Weights of a small image classifier.
Training: adamw at rate 0.0026, 6600 steps, held-out accuracy 85%.
Data: trained on telescope images of galaxies (Galaxy Zoo DECaLS), 44167 training examples, 76.5 epochs.
Rows from block 5 of a small image classifier, named by matrix and row number. Rows with one number belong to one channel. Each number is 50 + 10 x the weight over its row's rms, rounded and kept within 0 to 99. All counts start at 0.
After each channel's rows are labels from the 100 images, of 14848, where the channel reaches its highest value: "top examples" is what is common among them. Only what is clearly more common there than usual is listed. The data: telescope images of galaxies (Galaxy Zoo DECaLS). In brackets: how many of the 100.
# convs1: grouped (8 groups) 3x3 conv (model.blocks.5.convs.1.weight, 168x21x3x3, each kernel summed), inputs within the group 0-20
# convs2: expand pointwise conv (model.blocks.5.convs.2.weight, 336x168x1x1, transposed), outputs 0-67

convs1.60:49 49 53 43 45 45 55 47 43 54 46 26 34 43 51 41 50 36 52 27 64
convs2.60:61 43 35 53 57 48 40 41 48 48 43 51 40 47 71 62 41 42 40 40 43 52 60 47 53 48 51 52 52 67 54 24 39 35 49 56 44 26 57 44 53 60 62 56 39 42 63 51 47 60 54 48 57 49 55 58 35 39 54 29 43 50 23 59 51 49 56 40
top examples: shape: featured or disk (65); spiral arms: yes (39)

convs1.161:50 66 43 55 54 45 50 50 61 46 49 43 53 52 57 27 58 53 46 21 46
convs2.161:52 44 46 38 54 57 41 59 45 46 50 46 39 44 52 59 52 53 48 31 51 55 45 48 47 49 58 45 42 59 65 42 66 41 44 43 30 38 42 49 36 57 37 44 51 50 43 39 64 50 53 32 56 55 62 52 57 46 51 58 67 64 43 48 43 67 79 45
top examples: edge-on disk: no (51); spiral arms: yes (43)

convs1.144:36 45 60 35 37 39 39 41 47 48 48 59 39 55 46 54 44 51 27 41 37
convs2.144:52 56 25 47 43 38 45 47 57 51 29 50 41 37 44 47 30 52 31 45 65 61 45 46 67 38 58 62 43 50 60 48 49 61 46 49 60 54 54 54 47 49 49 37 45 42 51 78 40 51 65 61 38 46 59 35 40 58 27 53 50 51 61 44 53 66 50 58
top examples: shape: featured or disk (63); edge-on disk: no (57); spiral arms: yes (53)

convs1.127:40 45 44 49 48 34 29 43 53 48 50 42 40 54 37 41 41 31 37 48 39
convs2.127:62 67 55 55 43 33 38 56 59 64 37 39 56 47 54 63 57 54 62 29 72 63 57 56 44 51 53 66 51 45 58 53 52 64 52 62 62 59 50 53 53 31 49 45 56 44 58 46 56 48 41 56 54 50 66 53 51 60 55 43 59 36 46 53 44 38 63 51
top examples: shape: featured or disk (60); spiral arms: yes (39)

convs1.55:52 41 44 48 55 34 44 50 57 61 33 47 62 59 30 40 55 46 38 63 42
convs2.55:47 50 50 60 56 53 56 57 50 45 47 40 60 50 43 40 35 36 49 50 33 50 58 38 39 54 66 50 39 49 70 70 73 50 55 40 40 41 68 40 37 54 53 40 53 47 60 26 35 51 35 44 42 47 42 49 65 41 42 65 60 43 46 32 53 47 65 51
top examples: shape: featured or disk (84); edge-on disk: no (63); spiral arms: yes (57)

convs1.5:48 26 50 39 54 61 48 68 55 51 32 52 48 37 37 47 48 56 54 64 48
convs2.5:40 33 55 44 48 52 47 38 45 33 47 37 34 60 74 53 60 58 46 48 49 41 48 53 53 40 54 56 45 50 55 51 63 49 26 58 30 39 39 41 45 55 35 48 52 50 33 46 57 52 44 45 51 37 52 41 50 39 58 55 68 50 53 49 51 42 53 33
top examples: shape: featured or disk (64); edge-on disk: yes (27)

convs1.22:60 46 46 49 69 29 48 47 44 43 54 59 50 52 55 62 70 66 56 47 42
convs2.22:13 60 40 53 51 63 52 30 49 22 57 30 40 44 46 41 39 47 43 52 42 47 38 41 46 47 16 41 53 59 42 29 52 45 46 49 45 58 56 46 52 61 60 50 29 37 32 34 30 39 39 33 38 38 49 37 44 58 31 49 60 34 56 51 41 59 32 58
top examples: shape: featured or disk (66); edge-on disk: yes (41)

convs1.164:35 55 39 29 67 47 47 39 56 40 45 66 51 62 55 50 36 54 50 45 49
convs2.164:57 58 48 46 51 30 50 36 66 39 36 41 45 50 45 43 48 43 53 36 66 40 51 55 72 30 54 64 51 55 51 34 58 47 70 68 45 36 59 56 54 59 46 44 49 36 48 48 47 56 49 47 61 48 46 56 25 57 53 50 35 45 75 51 53 29 43 80
top examples: spiral arms: yes (43)

convs1.23:50 49 42 43 45 65 41 49 68 42 53 64 45 46 41 49 48 36 62 26 45
convs2.23:46 45 49 50 56 44 36 45 40 36 40 36 47 59 62 49 42 33 45 51 36 37 53 37 32 32 51 44 52 38 51 40 43 51 55 62 33 59 38 55 49 37 43 52 37 38 41 30 44 57 38 65 48 39 43 55 48 43 55 54 49 47 51 50 65 49 45 36
top examples: shape: featured or disk (66); edge-on disk: yes (29)

convs1.0:57 43 32 45 65 41 42 49 39 62 44 52 49 43 43 47 55 31 55 35 65
convs2.0:53 43 65 38 50 63 71 38 39 39 51 38 50 46 55 36 46 38 54 61 40 38 47 61 62 50 52 43 34 49 49 41 59 59 43 44 52 18 47 36 35 64 48 50 62 54 49 47 50 61 49 55 47 38 58 46 46 50 56 38 43 23 40 27 50 44 39 53
top examples: shape: featured or disk (78); edge-on disk: no (57); spiral arms: yes (43)

convs1.27:41 40 45 53 54 53 51 37 31 44 43 60 40 52 45 58 69 51 27 52 45
convs2.27:36 45 45 54 54 45 62 39 33 44 48 48 54 61 39 51 46 59 55 50 56 45 54 52 56 38 50 48 53 57 59 58 47 78 43 54 60 58 60 46 47 43 47 58 50 52 37 64 51 60 46 38 54 59 46 39 38 34 55 54 61 45 58 40 56 24 57 45
top examples: shape: featured or disk (65); spiral arms: yes (40)

convs1.45:47 60 56 48 63 33 51 46 52 54 36 54 52 47 38 41 55 25 32 45 47
convs2.45:45 46 61 48 46 52 44 46 52 44 50 40 50 70 54 51 35 44 62 41 47 46 52 43 47 64 54 46 48 28 42 26 51 67 29 46 52 60 30 52 51 56 36 49 51 53 58 38 27 50 53 46 37 66 58 45 52 37 45 54 38 45 42 34 52 52 53 59
top examples: shape: featured or disk (63); edge-on disk: yes (34); roundness: cigar-shaped (27)

convs1.37:63 40 38 49 45 44 54 56 41 55 63 54 58 54 46 74 65 58 53 46 67
convs2.37:29 40 43 36 52 56 55 40 31 40 57 31 52 36 50 51 40 50 55 52 49 62 32 41 45 62 41 45 52 66 49 42 46 56 45 43 61 56 44 37 36 70 34 54 54 42 52 34 39 41 48 47 27 63 44 42 35 52 34 54 49 50 52 58 36 65 43 48
top examples: shape: featured or disk (62); edge-on disk: yes (25)

convs1.151:46 44 58 60 64 47 60 54 47 48 50 46 32 49 29 30 52 49 35 39 57
convs2.151:45 43 50 54 43 55 66 50 59 34 53 51 51 43 48 32 45 46 28 42 49 47 44 39 60 66 44 53 40 67 44 37 61 39 49 44 33 44 44 46 48 54 51 44 62 48 38 31 50 38 47 62 47 41 27 41 45 47 56 41 47 49 45 48 49 63 54 51
top examples: shape: featured or disk (72); edge-on disk: no (61); spiral arms: yes (53)

convs1.143:38 52 46 44 51 28 28 50 51 48 48 45 50 59 48 49 45 23 47 50 42
convs2.143:57 40 53 37 40 37 49 49 46 45 52 38 54 48 63 66 53 44 53 55 55 74 52 58 24 47 41 64 52 40 54 48 46 72 50 51 72 60 54 52 52 37 57 44 48 46 52 46 51 44 43 56 65 52 67 48 49 51 52 41 66 45 41 47 26 30 49 50
top examples: shape: featured or disk (71); edge-on disk: no (57); spiral arms: yes (47)

convs1.77:61 47 42 57 53 36 52 70 55 57 36 50 41 40 45 52 49 39 30 60 62
convs2.77:40 50 50 60 37 41 55 42 46 42 52 59 36 66 72 49 44 55 48 56 42 66 56 48 65 36 54 59 34 74 41 48 37 47 57 59 51 63 56 47 60 46 62 63 30 54 57 70 52 44 60 47 41 57 31 61 56 44 57 36 46 44 35 68 63 39 63 64
top examples: shape: featured or disk (65); edge-on disk: no (56); spiral arms: yes (44)

convs1.83:48 68 46 50 60 63 53 53 64 61 47 66 31 46 54 49 40 32 51 56 44
convs2.83:49 38 59 45 53 68 49 48 53 55 42 26 51 74 60 52 31 45 45 49 57 49 48 40 49 52 46 44 47 37 51 64 46 58 57 41 30 53 45 19 43 44 57 49 42 45 59 50 37 48 58 49 56 36 36 52 61 38 64 42 60 34 43 46 35 58 57 40
top examples: shape: featured or disk (65); edge-on disk: yes (29)

convs1.112:45 65 52 41 65 67 52 51 54 66 49 56 46 25 47 62 45 59 44 50 46
convs2.112:49 43 46 50 66 63 62 52 55 53 52 45 52 65 45 32 34 54 56 56 45 62 43 28 45 56 56 55 53 42 46 56 45 44 37 50 31 42 52 58 38 42 60 49 53 51 20 56 69 40 66 45 42 52 50 63 54 47 45 35 62 32 25 49 35 47 41 52
top examples: edge-on disk: no (51)

convs1.52:46 45 43 41 37 47 34 45 40 51 45 44 56 56 51 49 21 45 43 33 52
convs2.52:58 60 58 48 40 53 33 35 57 38 50 49 39 60 49 48 40 46 45 53 39 54 56 63 62 43 53 67 58 53 49 46 70 40 32 57 67 55 48 61 34 36 60 44 33 45 49 57 55 35 42 32 39 32 61 27 42 38 44 71 39 52 44 62 31 34 47 45
top examples: shape: featured or disk (70); edge-on disk: yes (47); roundness: cigar-shaped (25)

convs1.107:47 38 52 42 47 62 39 43 55 59 50 66 58 29 56 48 41 34 37 44 60
convs2.107:49 55 36 24 70 49 47 46 42 59 40 56 44 53 63 45 47 52 60 60 50 49 56 49 43 49 40 56 49 54 53 52 45 65 54 61 47 26 57 36 46 54 36 41 51 35 43 51 51 37 43 71 66 67 33 32 37 31 66 35 42 63 38 53 43 53 49 46
top examples: shape: featured or disk (73); edge-on disk: yes (52)