From a checkpoint of a small image classifier: 2.91M parameters, adamw at rate 0.0026.
Rows from block 4 of a small image classifier, named by matrix and row number. Rows with one number belong to one channel. Each number is 128 + 24 x the weight over its row's rms, rounded and kept within 0 to 255. All counts start at 0. Numbers have three digits each. After the name is the row's rms in percent of the matrix's.
After each channel's rows are labels from the 100 images, of 14848, where the channel reaches its highest value: "top examples" is what is common among them. Only what is clearly more common there than usual is listed. The data: telescope images of galaxies (Galaxy Zoo DECaLS). In brackets: how many of the 100.
# convs1: grouped (8 groups) 3x3 conv (model.blocks.4.convs.1.weight, 168x21x3x3), inputs within the group 0-20, a 3x3 kernel for each
# convs2: expand pointwise conv (model.blocks.4.convs.2.weight, 336x168x1x1, transposed), outputs 0-167

convs1.56 100:137122119139109137132127124126103165093125140086129144077105125095124136140135150092113109112072129117120105139121141114152114102109149159116110112172132119185143116145107157148089172099062141149144163102116126128147152133126131159136084143129128119121089148105145125103119116141116146142124109129136108134104131102158104108147127141177099114133108079140143142099113117094079091137121109118095120148089122105140133147136109165097122160121144105126145076158153138089134082082113116068101131084108109130116120096091076138130123125060124108103102097128139118133121096141
convs2.56 091:181086186142142114132180128115144106148159140122099112164149087086121141129108156109113159112124147176125120109154126141118069160107137161167122138098115119110135119189098061158102137126149137153123162119104109115101165141146139111164158122137093103107182161136147151124156159117127096098129141137131137150087106156112156175141097153125139152140117132114100137120175140104123158105152152141126120163127151134076142100126125130122126099151155148127123163109106091090144071096074144107155100116120126135117
top examples: edge-on disk: yes (45); roundness: cigar-shaped (40)

convs1.134 104:103119133127162141102096083078144126092113167088124182088108117131108130147104187106155129086121130127122108145094140124103133140143122149121123108162093098154149128148134127122136128085105117146123169118070152118123143138148122132146146125122158150124116133123069106103151143118155108122137127119151122086108125085044145109080110166132094146132115107151147130104103116097145143077108164139146160141163086133127122111119112109129096134132126116117129107167126103138121155154132150135136066119123121136148162127072131140130148161108099121100101132098124147121108114084
convs2.134 099:177122134105128091143128105114143157135063143144123124134119132101138153118082161071128108149149111152159131101104089140130123131150121055141098098118166156166124148086104118119143099134132143146114163102161134143141130071153152104096094181125136150113133145173115081130114164135083071104138114089142115114146114122157139120096126146092164115118141088110133121103098118120152140119102118116122113143137126106103136109151098122115128150167139105104129130161131117146126124103104165137144158116104144105147
top examples: edge-on disk: no (51); spiral arms: yes (41)

convs1.3 100:086148127149115145195120116134126082138128113150139088076099119092135113158135132152105109145112147097147130161116142132142142096155129081147139126129125173108099090097133127142143129083118122091094101124174164148169130086068091117155173136168150140147126113121124145108138106135089103122149131088109125099154132111143107094083130156111118130115133097103136127139146122145139116093130166142120075159107104166150132145112101102109132156116158092134145106129106103103097127131116151104145112110166081108145154129126095119089147116120165115150152104159147123141101147109
convs2.3 101:123118097129103120126156087124129111133108125096096127097134169128117148123135114127130156143089116149170107119084153128127138143069087101150164147123117109100072178158109141135149127115097128095135137138157099116123124101130100143122132124126169094104109129120156094130167120087074147141103136061127101189117158107115139140099133123149113085124125143144145084123077149106123141182080095098148130110112103070134112083141136109130100119112127110127103147092123157121082109107068125105125117143101150150116
top examples: shape: featured or disk (74); edge-on disk: no (50); spiral arms: yes (45)

convs1.131 099:130120106123128103125114128142144148087118118116149180120152181093142138076096111152100082152127113131143142145151108110105114097126122113133101131107089155089076136124126148110110133128115082133138110142098130102101134133119092064141124097102103142103171121098133119118155134086141122102136126142127126116156109087152114109091107191116134173136118126174132094152145100127155134121100154104139186147139162087134121104151124100127132151134085139137102123165127127120192084158156112080100108075135137097154124116126122121103135142104125114116133167108125134125118110154
convs2.131 103:134134120135106114103144140132151137158145132154095113106122151135117131057154128139100129100117117149152119134098161117115092100092134126158158156090118125145129141141105118132110120168111091111108152109107095188094118137092097117120116124093141148114119128175136067117151140170139089135129144107148097132094140120118138148100148120140119108196111118112144129125135158125172166096122120116177115129088104122114178143119092169097119169116156130126121133130127126145149119124107141104133127164118127134093
top examples: spiral arms: yes (43)

convs1.133 101:093101089101132121142127101093127122132131123157123119161114109144109127089120123108104150069102156123117105095078087170103125115137168164090122135112154156138146141116159131148154137132130121146114126131109114099061205123143158125112166118073111117127108132147164148157089141148106136124164134077125096125110139111142152143128157117134112122061142105105134111082126152105143165103121150125145139069122145106120176123145136154193165127120079134165108122150131120130113149143136101134132144127108129153176127144125101118100105142138140110115134137104106139127129119106
convs2.133 095:137180132072084115143118162094123123115067125113116093117125117152129146131083113198168147094084153089155154132110135174081143133138123140137123129106124091146115127125116151134124090139138151141103107083126125097176153135121152146143083128109172136094128135095106136130159088115128107119152137128126133104161081148147133118087136132108166129144158118133144125138147102129096093130105117127118151131120120114096119146166156144074106170114057122149132043132142079124110105115137124138149149123144134148133
top examples: shape: featured or disk (77); edge-on disk: no (62); spiral arms: yes (52)

convs1.160 097:145139149150118148119124130126107129122137139063133082141155150094137158116156138094157114108133100133138077103152117092146132125161115146118136100156129146149138162159086120132139102129122095110180094079171065104151132112114160150112157126163109152139103163109102138098154148177131086136109141148108085114154130131122118124069143113098132098159118132144110101166093113106139101143122152139111092130153145110109114144128130125119124120111082126158106157137160124131144126105152080087093126115116142101112121113154153150091140135148111106088141150116126086156081094132
convs2.160 103:051160094077126111115111119119114104178080121137124090160154093116117158112149110112107092123103148120100102123097164111159127086102156145139061134098143139122142086170156089124140129132135130102122153106119139139125099103118129151171131157099110095097101102158133118081123104131133110157112146107143172102097135091158120116107115106135128117148136098124136147106143073132128134088155140142132105111136132151106123182129106184060119121146124143145126098163114106115090155096125151140120137120151097100094
top examples: roundness: cigar-shaped (35)

convs1.88 103:100154111117136130167144108176147158131154107136104138097114140109138132153115105130146136105141151095089150133106151096136119155100122102125148081121101135084165156125147125141101134058105134135164173119102126152134132118147136158130115141126150150067107127109117128141110122123132157126192158124118144141106151154162189132152108158157138130097151127107154104118155172076111157125158130179098129108145097160129121161147102138075151145145174118129091069114163122138148138133142112115126116122154123120168113143115128149098106127142115122169153127088105117106111154132
convs2.88 110:127168122151109101109138127094145166134110116118101139115093146194114143121116134134110162112099162102169077117113149111142121124127081125118132123135097140092108162151124120149128133127127116126134164152089119114145123079117138172086112066143106122149098135100137125110057130080112120156125134078104203083102147093163122105090099090091139145088159113153137141175084135137148144135143099136137097077145104118126129152110106096101169139130141115089110091141114108105091126118126154102134149096127136134116
top examples: spiral arms: yes (41)

convs1.64 100:149121152079143181084084142114136133113124142068104153144099151143157123138134141125151135072120125071087116150122140143128115090156118091141160104140181092100160134149173120124112106142132149117150145121116155119149136123164119105145101120146098147081114129126161139127104123113102113099142129110155149139114104115154105082143055160140116110141102126120148159101122151098125146120150182108102194094104129135150138115156097114147136111164108114124132155112090136143166123127129114132126117088140129129136157121130088116148126113147117137118137143194113139140096139157
convs2.64 103:108159125150149161145085116130146147124136105067129102105125186142125121112125117136096102162135153135110142108088139118124116100114117137103154100157100103145115122139175157132140135077115112181123143095093147100117106156136110097120109126122163125149148143141107119155091147111114115091116142154146118095095114105150137150104106120091175100129123115091132123122121172099094130144167117120085130132114125102140104134146096147158125121120102122110164135102100117115129134158142142102085168138088097130105
top examples: edge-on disk: no (52); spiral arms: yes (42)

convs1.156 101:160134140134152116090093103097107148129117114138147096098085171113124122153110135129120112170106093137117115123124135165118090166106111098109146105101168096119163112092151124130139133129159122140133111113121108101106096109088119145128108121128104129090086101146124141197113095103112126074125102085144136134140107080141098074155140082143121137144107113144137144145101140142133123113125106110139140112137174151189125101153135059121176086120111119154137152143127154111100107102126152126139098134087127181151110152153131120155153104124130130132151128135134115107120124072
convs2.156 108:123168089166120102080161123110143158098098123116104118145117170139122155148119094141145132124164079144104159126143110104147100126100132118110164091133112113149131124131158181132158127148086120173057179082148104158153150145160176107101105118092113119136129155137129134131121155115101097120122135110129169102138138123151073128099128142093158125163163123099162172109075172110130128114096118141089149100110110127167064135127100092144134111125104141071097113109129127112143139157135126129104146112139141162116
top examples: edge-on disk: no (54); spiral arms: yes (43)

convs1.148 102:149149098135098063141093086123082121098149137144120157150162135125126145096093084111149140075131136121122130135168146089118115094106094106153144149176128156126115130081096126118125108117076143141130150132134138166154134165152152145105133103079125171115151176123118130145144132132136135118144123125158178130161150096127134138095139115091124109143133167104143142105142144081126138132092119120140121172174171122132122139155151148177162123136156108157120113097118112133110124114154093107167110121138094152123148146171128114100151120130086140073139138102127113120114112099
convs2.148 105:115081175123149155080117129125149120084095183088126143094116108149114112105148117137140105123102130102077094121098142121137125113120128137127097115115133145099110121100094091082119135121132129133140151118126115137142113126100161100144123127145134109100130085139084162120156065079112093124149099133094165103130154100130101083139142135124132103093117142153080127140121126103136130135157144172150108138140146154146126123116142129143093108131120121145153112111139143091156119123087117092128072093149137134115
top examples: edge-on disk: yes (26)

convs1.2 101:115145143158146156077186150156144105120146117101137152124134102148155094095070136090117143111098121149130123068088138106092125139105094145096078113123129080140124156125125069133145155080125137153155109134154102124155128145143132119133103124139070122117123142089147143108114136135128137124169113067086108064118113091126139083106130126097099109117114114113117111115123117119174141139126116137148130140145153145111135143134145182151148157130170108111123149090094169147139170122119113121118128148142143136119154095093120135110154142106142134107102145143117114094152124106
convs2.2 090:128086181106115128101156155120167129142126105120132111080134123119116179155091131119090115124137126150085129107135113119146126115169096146106091108133109148114160153095109091112117104158115139131159118121145126135119155164111088148132164124141146154125113128171110116128108120133133150109115101128102121134122110153131129097145214168087103146124130114160100155143136120141183149076137181110083113143146138156084148159133189130092140143142147150156133112128158172125195111119120109123113124131115140093138
top examples: shape: featured or disk (68); edge-on disk: no (51); bulge size: small (26)

convs1.78 103:133118129103110150119149130135136080161128076157147057141136162121140134129076092130154116137135102146138081138139140141120137093159134133108122113144150154146103123130131148115138107141127121149172136159119151103070103100116137142137200137133115123109101129155150148187098122082123104131147139125158103140101087137115095153153115131077117105121102155132119138105152117148148081131136145125101132099136109125132122157143109105116102105138118117109146122095143066132162099100181063136183105117123097121104124130117143131137115111134112134139093146134119104143066137153
convs2.78 104:099120152158099086157101155143115171128137123121146100139134153079145181109079143117118118143132098147100122083114117162161129118060188147098141096156125107135114123134149092172131144110086125167117144129119113166111144144152127114144102128132122115121186150125118151125159138139113121079124144111124125152137108112100123091120129153111136103159148115144116142185167136136109159098106142211136118135130135108132110148132070114137113118109147159098152144097143131150157139125161117136120114148095119149149
top examples: edge-on disk: yes (42); roundness: cigar-shaped (35)

convs1.53 096:157165147101103128121131131117123087147120139086142126129096108168159159098111152123125112089117141088165099162142143143125133076117111165135141114147152131168098103122129134120065159141107133160136160137130155150129175139134147144141115167118104127101076134110121138134111127141099073161079129157136104085160147137100099155160150133143156117153135131145087110141142130131117158118131089114152070173111121091149145143122099178147093144151075134091110153132121118133070098150122081126161152135106141137129101146135144133132104114120125133126083136133128103132132133118
convs2.53 101:125102125159031101109138146141103086137159154130109124166159171114131121132114095121131085140119111128087118117136107101116076142081129120085119077125125089153132096155144120152161118130127131115118124114130115088152129134093109109128138108133101096144116133135136128120155152137125107135126131095134125165133113120131161142153136106094104130123148108103105136131131126127114137116141117129154095063108110153150106101074099117101120143112129150117146143111113144084128140115148118129148092157131123071096
top examples: shape: featured or disk (74); edge-on disk: yes (42)

convs1.163 100:146146160175126147111122109132095133114126112156156064162156128085136154126096136126141116113143105182152117111144131122148127169152137101126151119135143143102154179134115101102152085088137086158153068096138137135125122145105136130056120057114105138127115128115137103166120144151123146114107097131126156107121122125106123139115151109082131078136094153136103135089133132167198103155146150137149129116127117081150119105121113154104138129139127141131109135079134094121127187115143105090121110131103128156109167133142167155139127124105127102125145154133115118127132134094
convs2.163 109:132118127133072125150118109088126096157153158123156092125124119090123160107132101131107112122116137146137123119100127100151135133075110149121098121116127119141149094166172130128152136099142142149145154114160091139089106131164145137151131110129165108118087127139158111104154120115174121188124147099121175146115113094154125135098160160105154129123159106112166142113079140106128133096142127121141084151059036132110076098116071125115164080131114118087167147086113161115115144128115135122106122115122148092126
top examples: roundness: cigar-shaped (31); edge-on disk: yes (27)

convs1.155 103:100109104114130138085162156083139088123120140092088147106104106129117122117135067100129115096125120105102144131114113112147164096107131126142116123110118124124140083171192116130143139126080152115130140112121116151160145119083158118088162135118156141107148136116147126106113087098087111155087143135131108133119130120145107133096096130123131133154123119145126103124124145086113145137059079118129125153184155177116120143127107157150158104108103102097108107085114167141079135101128107120125163100080131103135154093126076124149110112143111123083116094128117136145126144129
convs2.155 098:128125130146131123093146114153154118151108102156129123113139149131126102172131095154168139082129075114111101151096128166119122105139160130188091087160149095127130178093133162121146096139117142149118154130146153137173153108126120143111102198102130106149172132117080149134122110090147141169117120166112121124134142140141102116128119194124147133107140110104134122060133121118155076094142105127144122166146173141150124147158141162087101128118108163149163074148115129159123124120124125113138153144142128111129
top examples: edge-on disk: no (52)

convs1.135 103:154157144132159163086101123095127071127092109147138137136122103158119097173155127136135153111123160147092077136103136125122148143146124103131090117154119108126155137137136158114136160119072108137145156117107157138115096128081099125140174149127134126087117139117067088124167138143165135135137130093136118102117132123092115135096094153133120128130128110161118119114108146097124166123106143139138109128121100112114095095125156090112113148118096109130153131176149133133096166133112140136146084150118128099115167133079161163155132156137070107107129166099116165157077120159
convs2.135 104:135150129105138134154128045136131124144109127139130122125130143095094141110116152103131126115149144152155123129048099128105137128152114112124104086133167116113144145151109152136123122136162147135126164130130139131134114120176128122113101151130110135126168097117097113138100183134096099148119146099152119128144098108134169128135118119125173083129121095157159131105128129138125136113121116137128114124136134147135106079161108117124085123153089132132191129159099118145103168118088162114120162061067133142116
top examples: edge-on disk: no (56); spiral arms: yes (48)

convs1.15 101:086094156111132106104127115126147117120157105081110121114120131101168089111108117146150126126120162117177172154132101121137095092197160135146129131170126112099082144179140142109162141121136142095121142143141117134151148112134153145145133126153122134116139149116135112127116132133143156157157101122115137123133109106155101168115143136107163130132143093145150144115118167133137110123161103091159144072083118091139055083127084087131109119130137147144123110158101106105156118125172110113149137115146152141155152078118134157111133127127093090144132147101147130118177169166
convs2.15 100:087138109080122129154123124121125126118102108116112140114137124126088103114172107112126117145129148128127124115102155122123139125114098088138116106138128134144131111099141101111136104125130093083141139103094122111159129148113084096145133117059198118148109116169108111145120076113112138098130125164130111152090121104145125108128124101144110090123115084125113091113127104093108103126152094113108164106087127120134116151123129146102105167104143123149098112125075139112105136098081152117104160138087142082129
top examples: roundness: cigar-shaped (33)

convs1.9 102:069131171120141133123138170137096150156157090101117138106079108097183107083105081118118100144103099112138132110124143121076136119141129116113151118110101114082137099114119133117125100109117120137128081124123064129135133126122086123109052124118088134118102112117125146106121109113108146097087088061099112126138139122164108136122157141110102109169145102158160155127120119146146157103135140140158153086117118140124128134105157148128104114137164116095141135153093137131131127155135093145125122113100110160122080124090099130098119166110139136087128149135139117116138161106
convs2.9 089:179141132131137147157152111100159125128153154051138177126132137096105112151152140110108177113109120143149092145164160086120112151153126122139093157108177161109152115139124116131110126113130132131104133140129142144146123166148146147134145132129134125104119145141129122130117174129131131105112125121123136141150138158130154111174175126131135116122146140129141124123137099174134117133188158108048112121141168124059141139114178141130130136132141117157105138170123156119136117123089122164114129131172168130127
top examples: spiral arms: yes (39)

convs1.126 104:096134135096128129133128152102122086115134071139128132079122136118148130165156134117157128126125142090102119142113128150139143147135145142160118088124153072093142123120149087102155048109123121143169097127139047131120139189099079143120095125137100098150103131136127139135132133141114141142086134122115099121137120123167131143129105160096103136102106140133126121143121110152135147094068111144129118157108104140133090160130111145136142150098119155099110143138151095096090140123100174107120077134145104126153072126065134114156118138136125145147106103104113109136139126145
convs2.126 105:110121106100107105147118091111121146197076132138123115087171104120111130155147132149112104108110095129097079127109140138110133146146143112145099131136120142119123100137144134105138089080159135132115126117129132092156098130106128121148119131097114109109123059110039157081154120095120098094108125143083105128141128121145133091110130170113105083095137127162103144126167092141107114092150132141145123128138129148119150127115158123100055117134100125159133100121127131130123111122140092093117089108126108099127
top examples: bulge size: small (27)

convs1.86 099:121144107130126137158118166145148109145133113143111163085129119097134114097147137095175159142140111131184109111106099078133082058146175111122111133128102129117143132150097120145116133137134142119151126106120127169143103078190088125167105138118140139108137136126140099171098130152136149151131126148126103108099106135148127161075132127090091149156140143138169160121111107146132104134093089113132128134141110191123103100152129134087164133143111161121124130093125087156132114137125093090093101142118180113127095144086114163141141115149140109161130133127103134115105095143
convs2.86 102:122115133103123131124148167120140154065128177137150100124163137097125135151132117113065137122110146102136160073136134110132132105100108123145135159090106121125127137163097149175120203148167146151118147131178120133128142099147128131122128118168119115141067139159177136124161089123132144141126127100119164150073130133146169105130212099100153117139143113130168163139150123099211123099138151096117117138123129130097119155139133134107120106140114122147118098140145182126130111113103119155108127128151131136095
top examples: shape: featured or disk (68); edge-on disk: no (58); spiral arms: yes (49)

convs1.34 097:130132154137095088129116072139146145140158116114157150110130109122120112129091064123146115122159163135127102123151154111109137130096080080146138124136152138111098157129136150116136164109119134126131138152113112131145110101096125134170103125128087120117129144166134107118157153169147121106129083093083095060148101088140103126119168125126136138135133099117129151146110094122102063165165143135130127129083092115110103140140111155175133167137158146112088186121085107123147140108111166144146146143119117143151141116106137158170124112123138107079105143094115137140158131109
convs2.34 102:103140087099087103107158107119103136129101139119095132103167172101130079094102134109129097164150115077118120124101117096140131116112136138119125124168113157174115142081120119132120130150091124068152141104150130110143090131097122107131107125114179129104129077135121113131142131086100148096113137117106127158124114096089111119141172101128101129084123128076142131130112151119152131114081091099134145073107106114112100127143126101123120149097113125148086150154121156124140101125116158123119132142104134081104
top examples: edge-on disk: yes (43); roundness: cigar-shaped (29)

convs1.38 102:138141124126122163137142077119094119111113149147131064093093111131092159135160122119100085093128113117124193130104084140098118135136101117132112120132128109124172162130101142145108072085104124106109100124128177134070170161134098161113083111166083149098083141106106123148137133117119108144135132090104124109114132113080109152099106123140107127126126107153156161106111139144135109133100091150149126130107118115131147145157142132121075130129136147140151137117115125170124121140110138085128138096078132117121133154187126111114154133134140145115124119089139161131118161178
convs2.38 097:109114158127147130173121103135108132119137103110133104127103137156070136121109114111116106091129084158161132122119135144113116155117134086128126104091155125163107154133139159112144101099120193145106095127123100128109072126180118116118081143134132118095128145172121142120150121123083142122115088077065118147099129110147142102091125141127108086121184122124112145122137112111139092140142123154119158146118130097126138140173109129099125121131157094102140147086110129129127119083076136102118123079106195123130
top examples: edge-on disk: yes (25)

convs1.18 100:097133097088162145119095162091141106134158085090097077104152081096138095148112123134107178166111149135145135133118125143097143135144162120116103109120146136123106138123143124098154146158137108145137092154121140128141102154124120160123148114144152111148165088113104107129131147132145141133117121168133139113106132111082094093115113147115101129181118154138122101111105076109084137099122146125162123123094168159107117131097106101146099133153150141146155136181140113152147088143155141147164138158162125127125126144179111159148072124126151120151148115191164105150139147146
convs2.18 096:118108125082139096143089126100140154106081112087125138126119107116092123134165090121120146127085128114113135116123095121123191133147120122110101147151136141114139099113126127090150115138144190126130106068102166104152111093137093126157103138091168110117147091102114154125091102101126134085128104121126112127146132130113108081111101133176174096113179076174117110100133103094133110104140140131113142097105101084133137125129135113105094150132185101135100098149126073164062110102114116114108123097131099152105
top examples: edge-on disk: no (55); spiral arms: yes (48)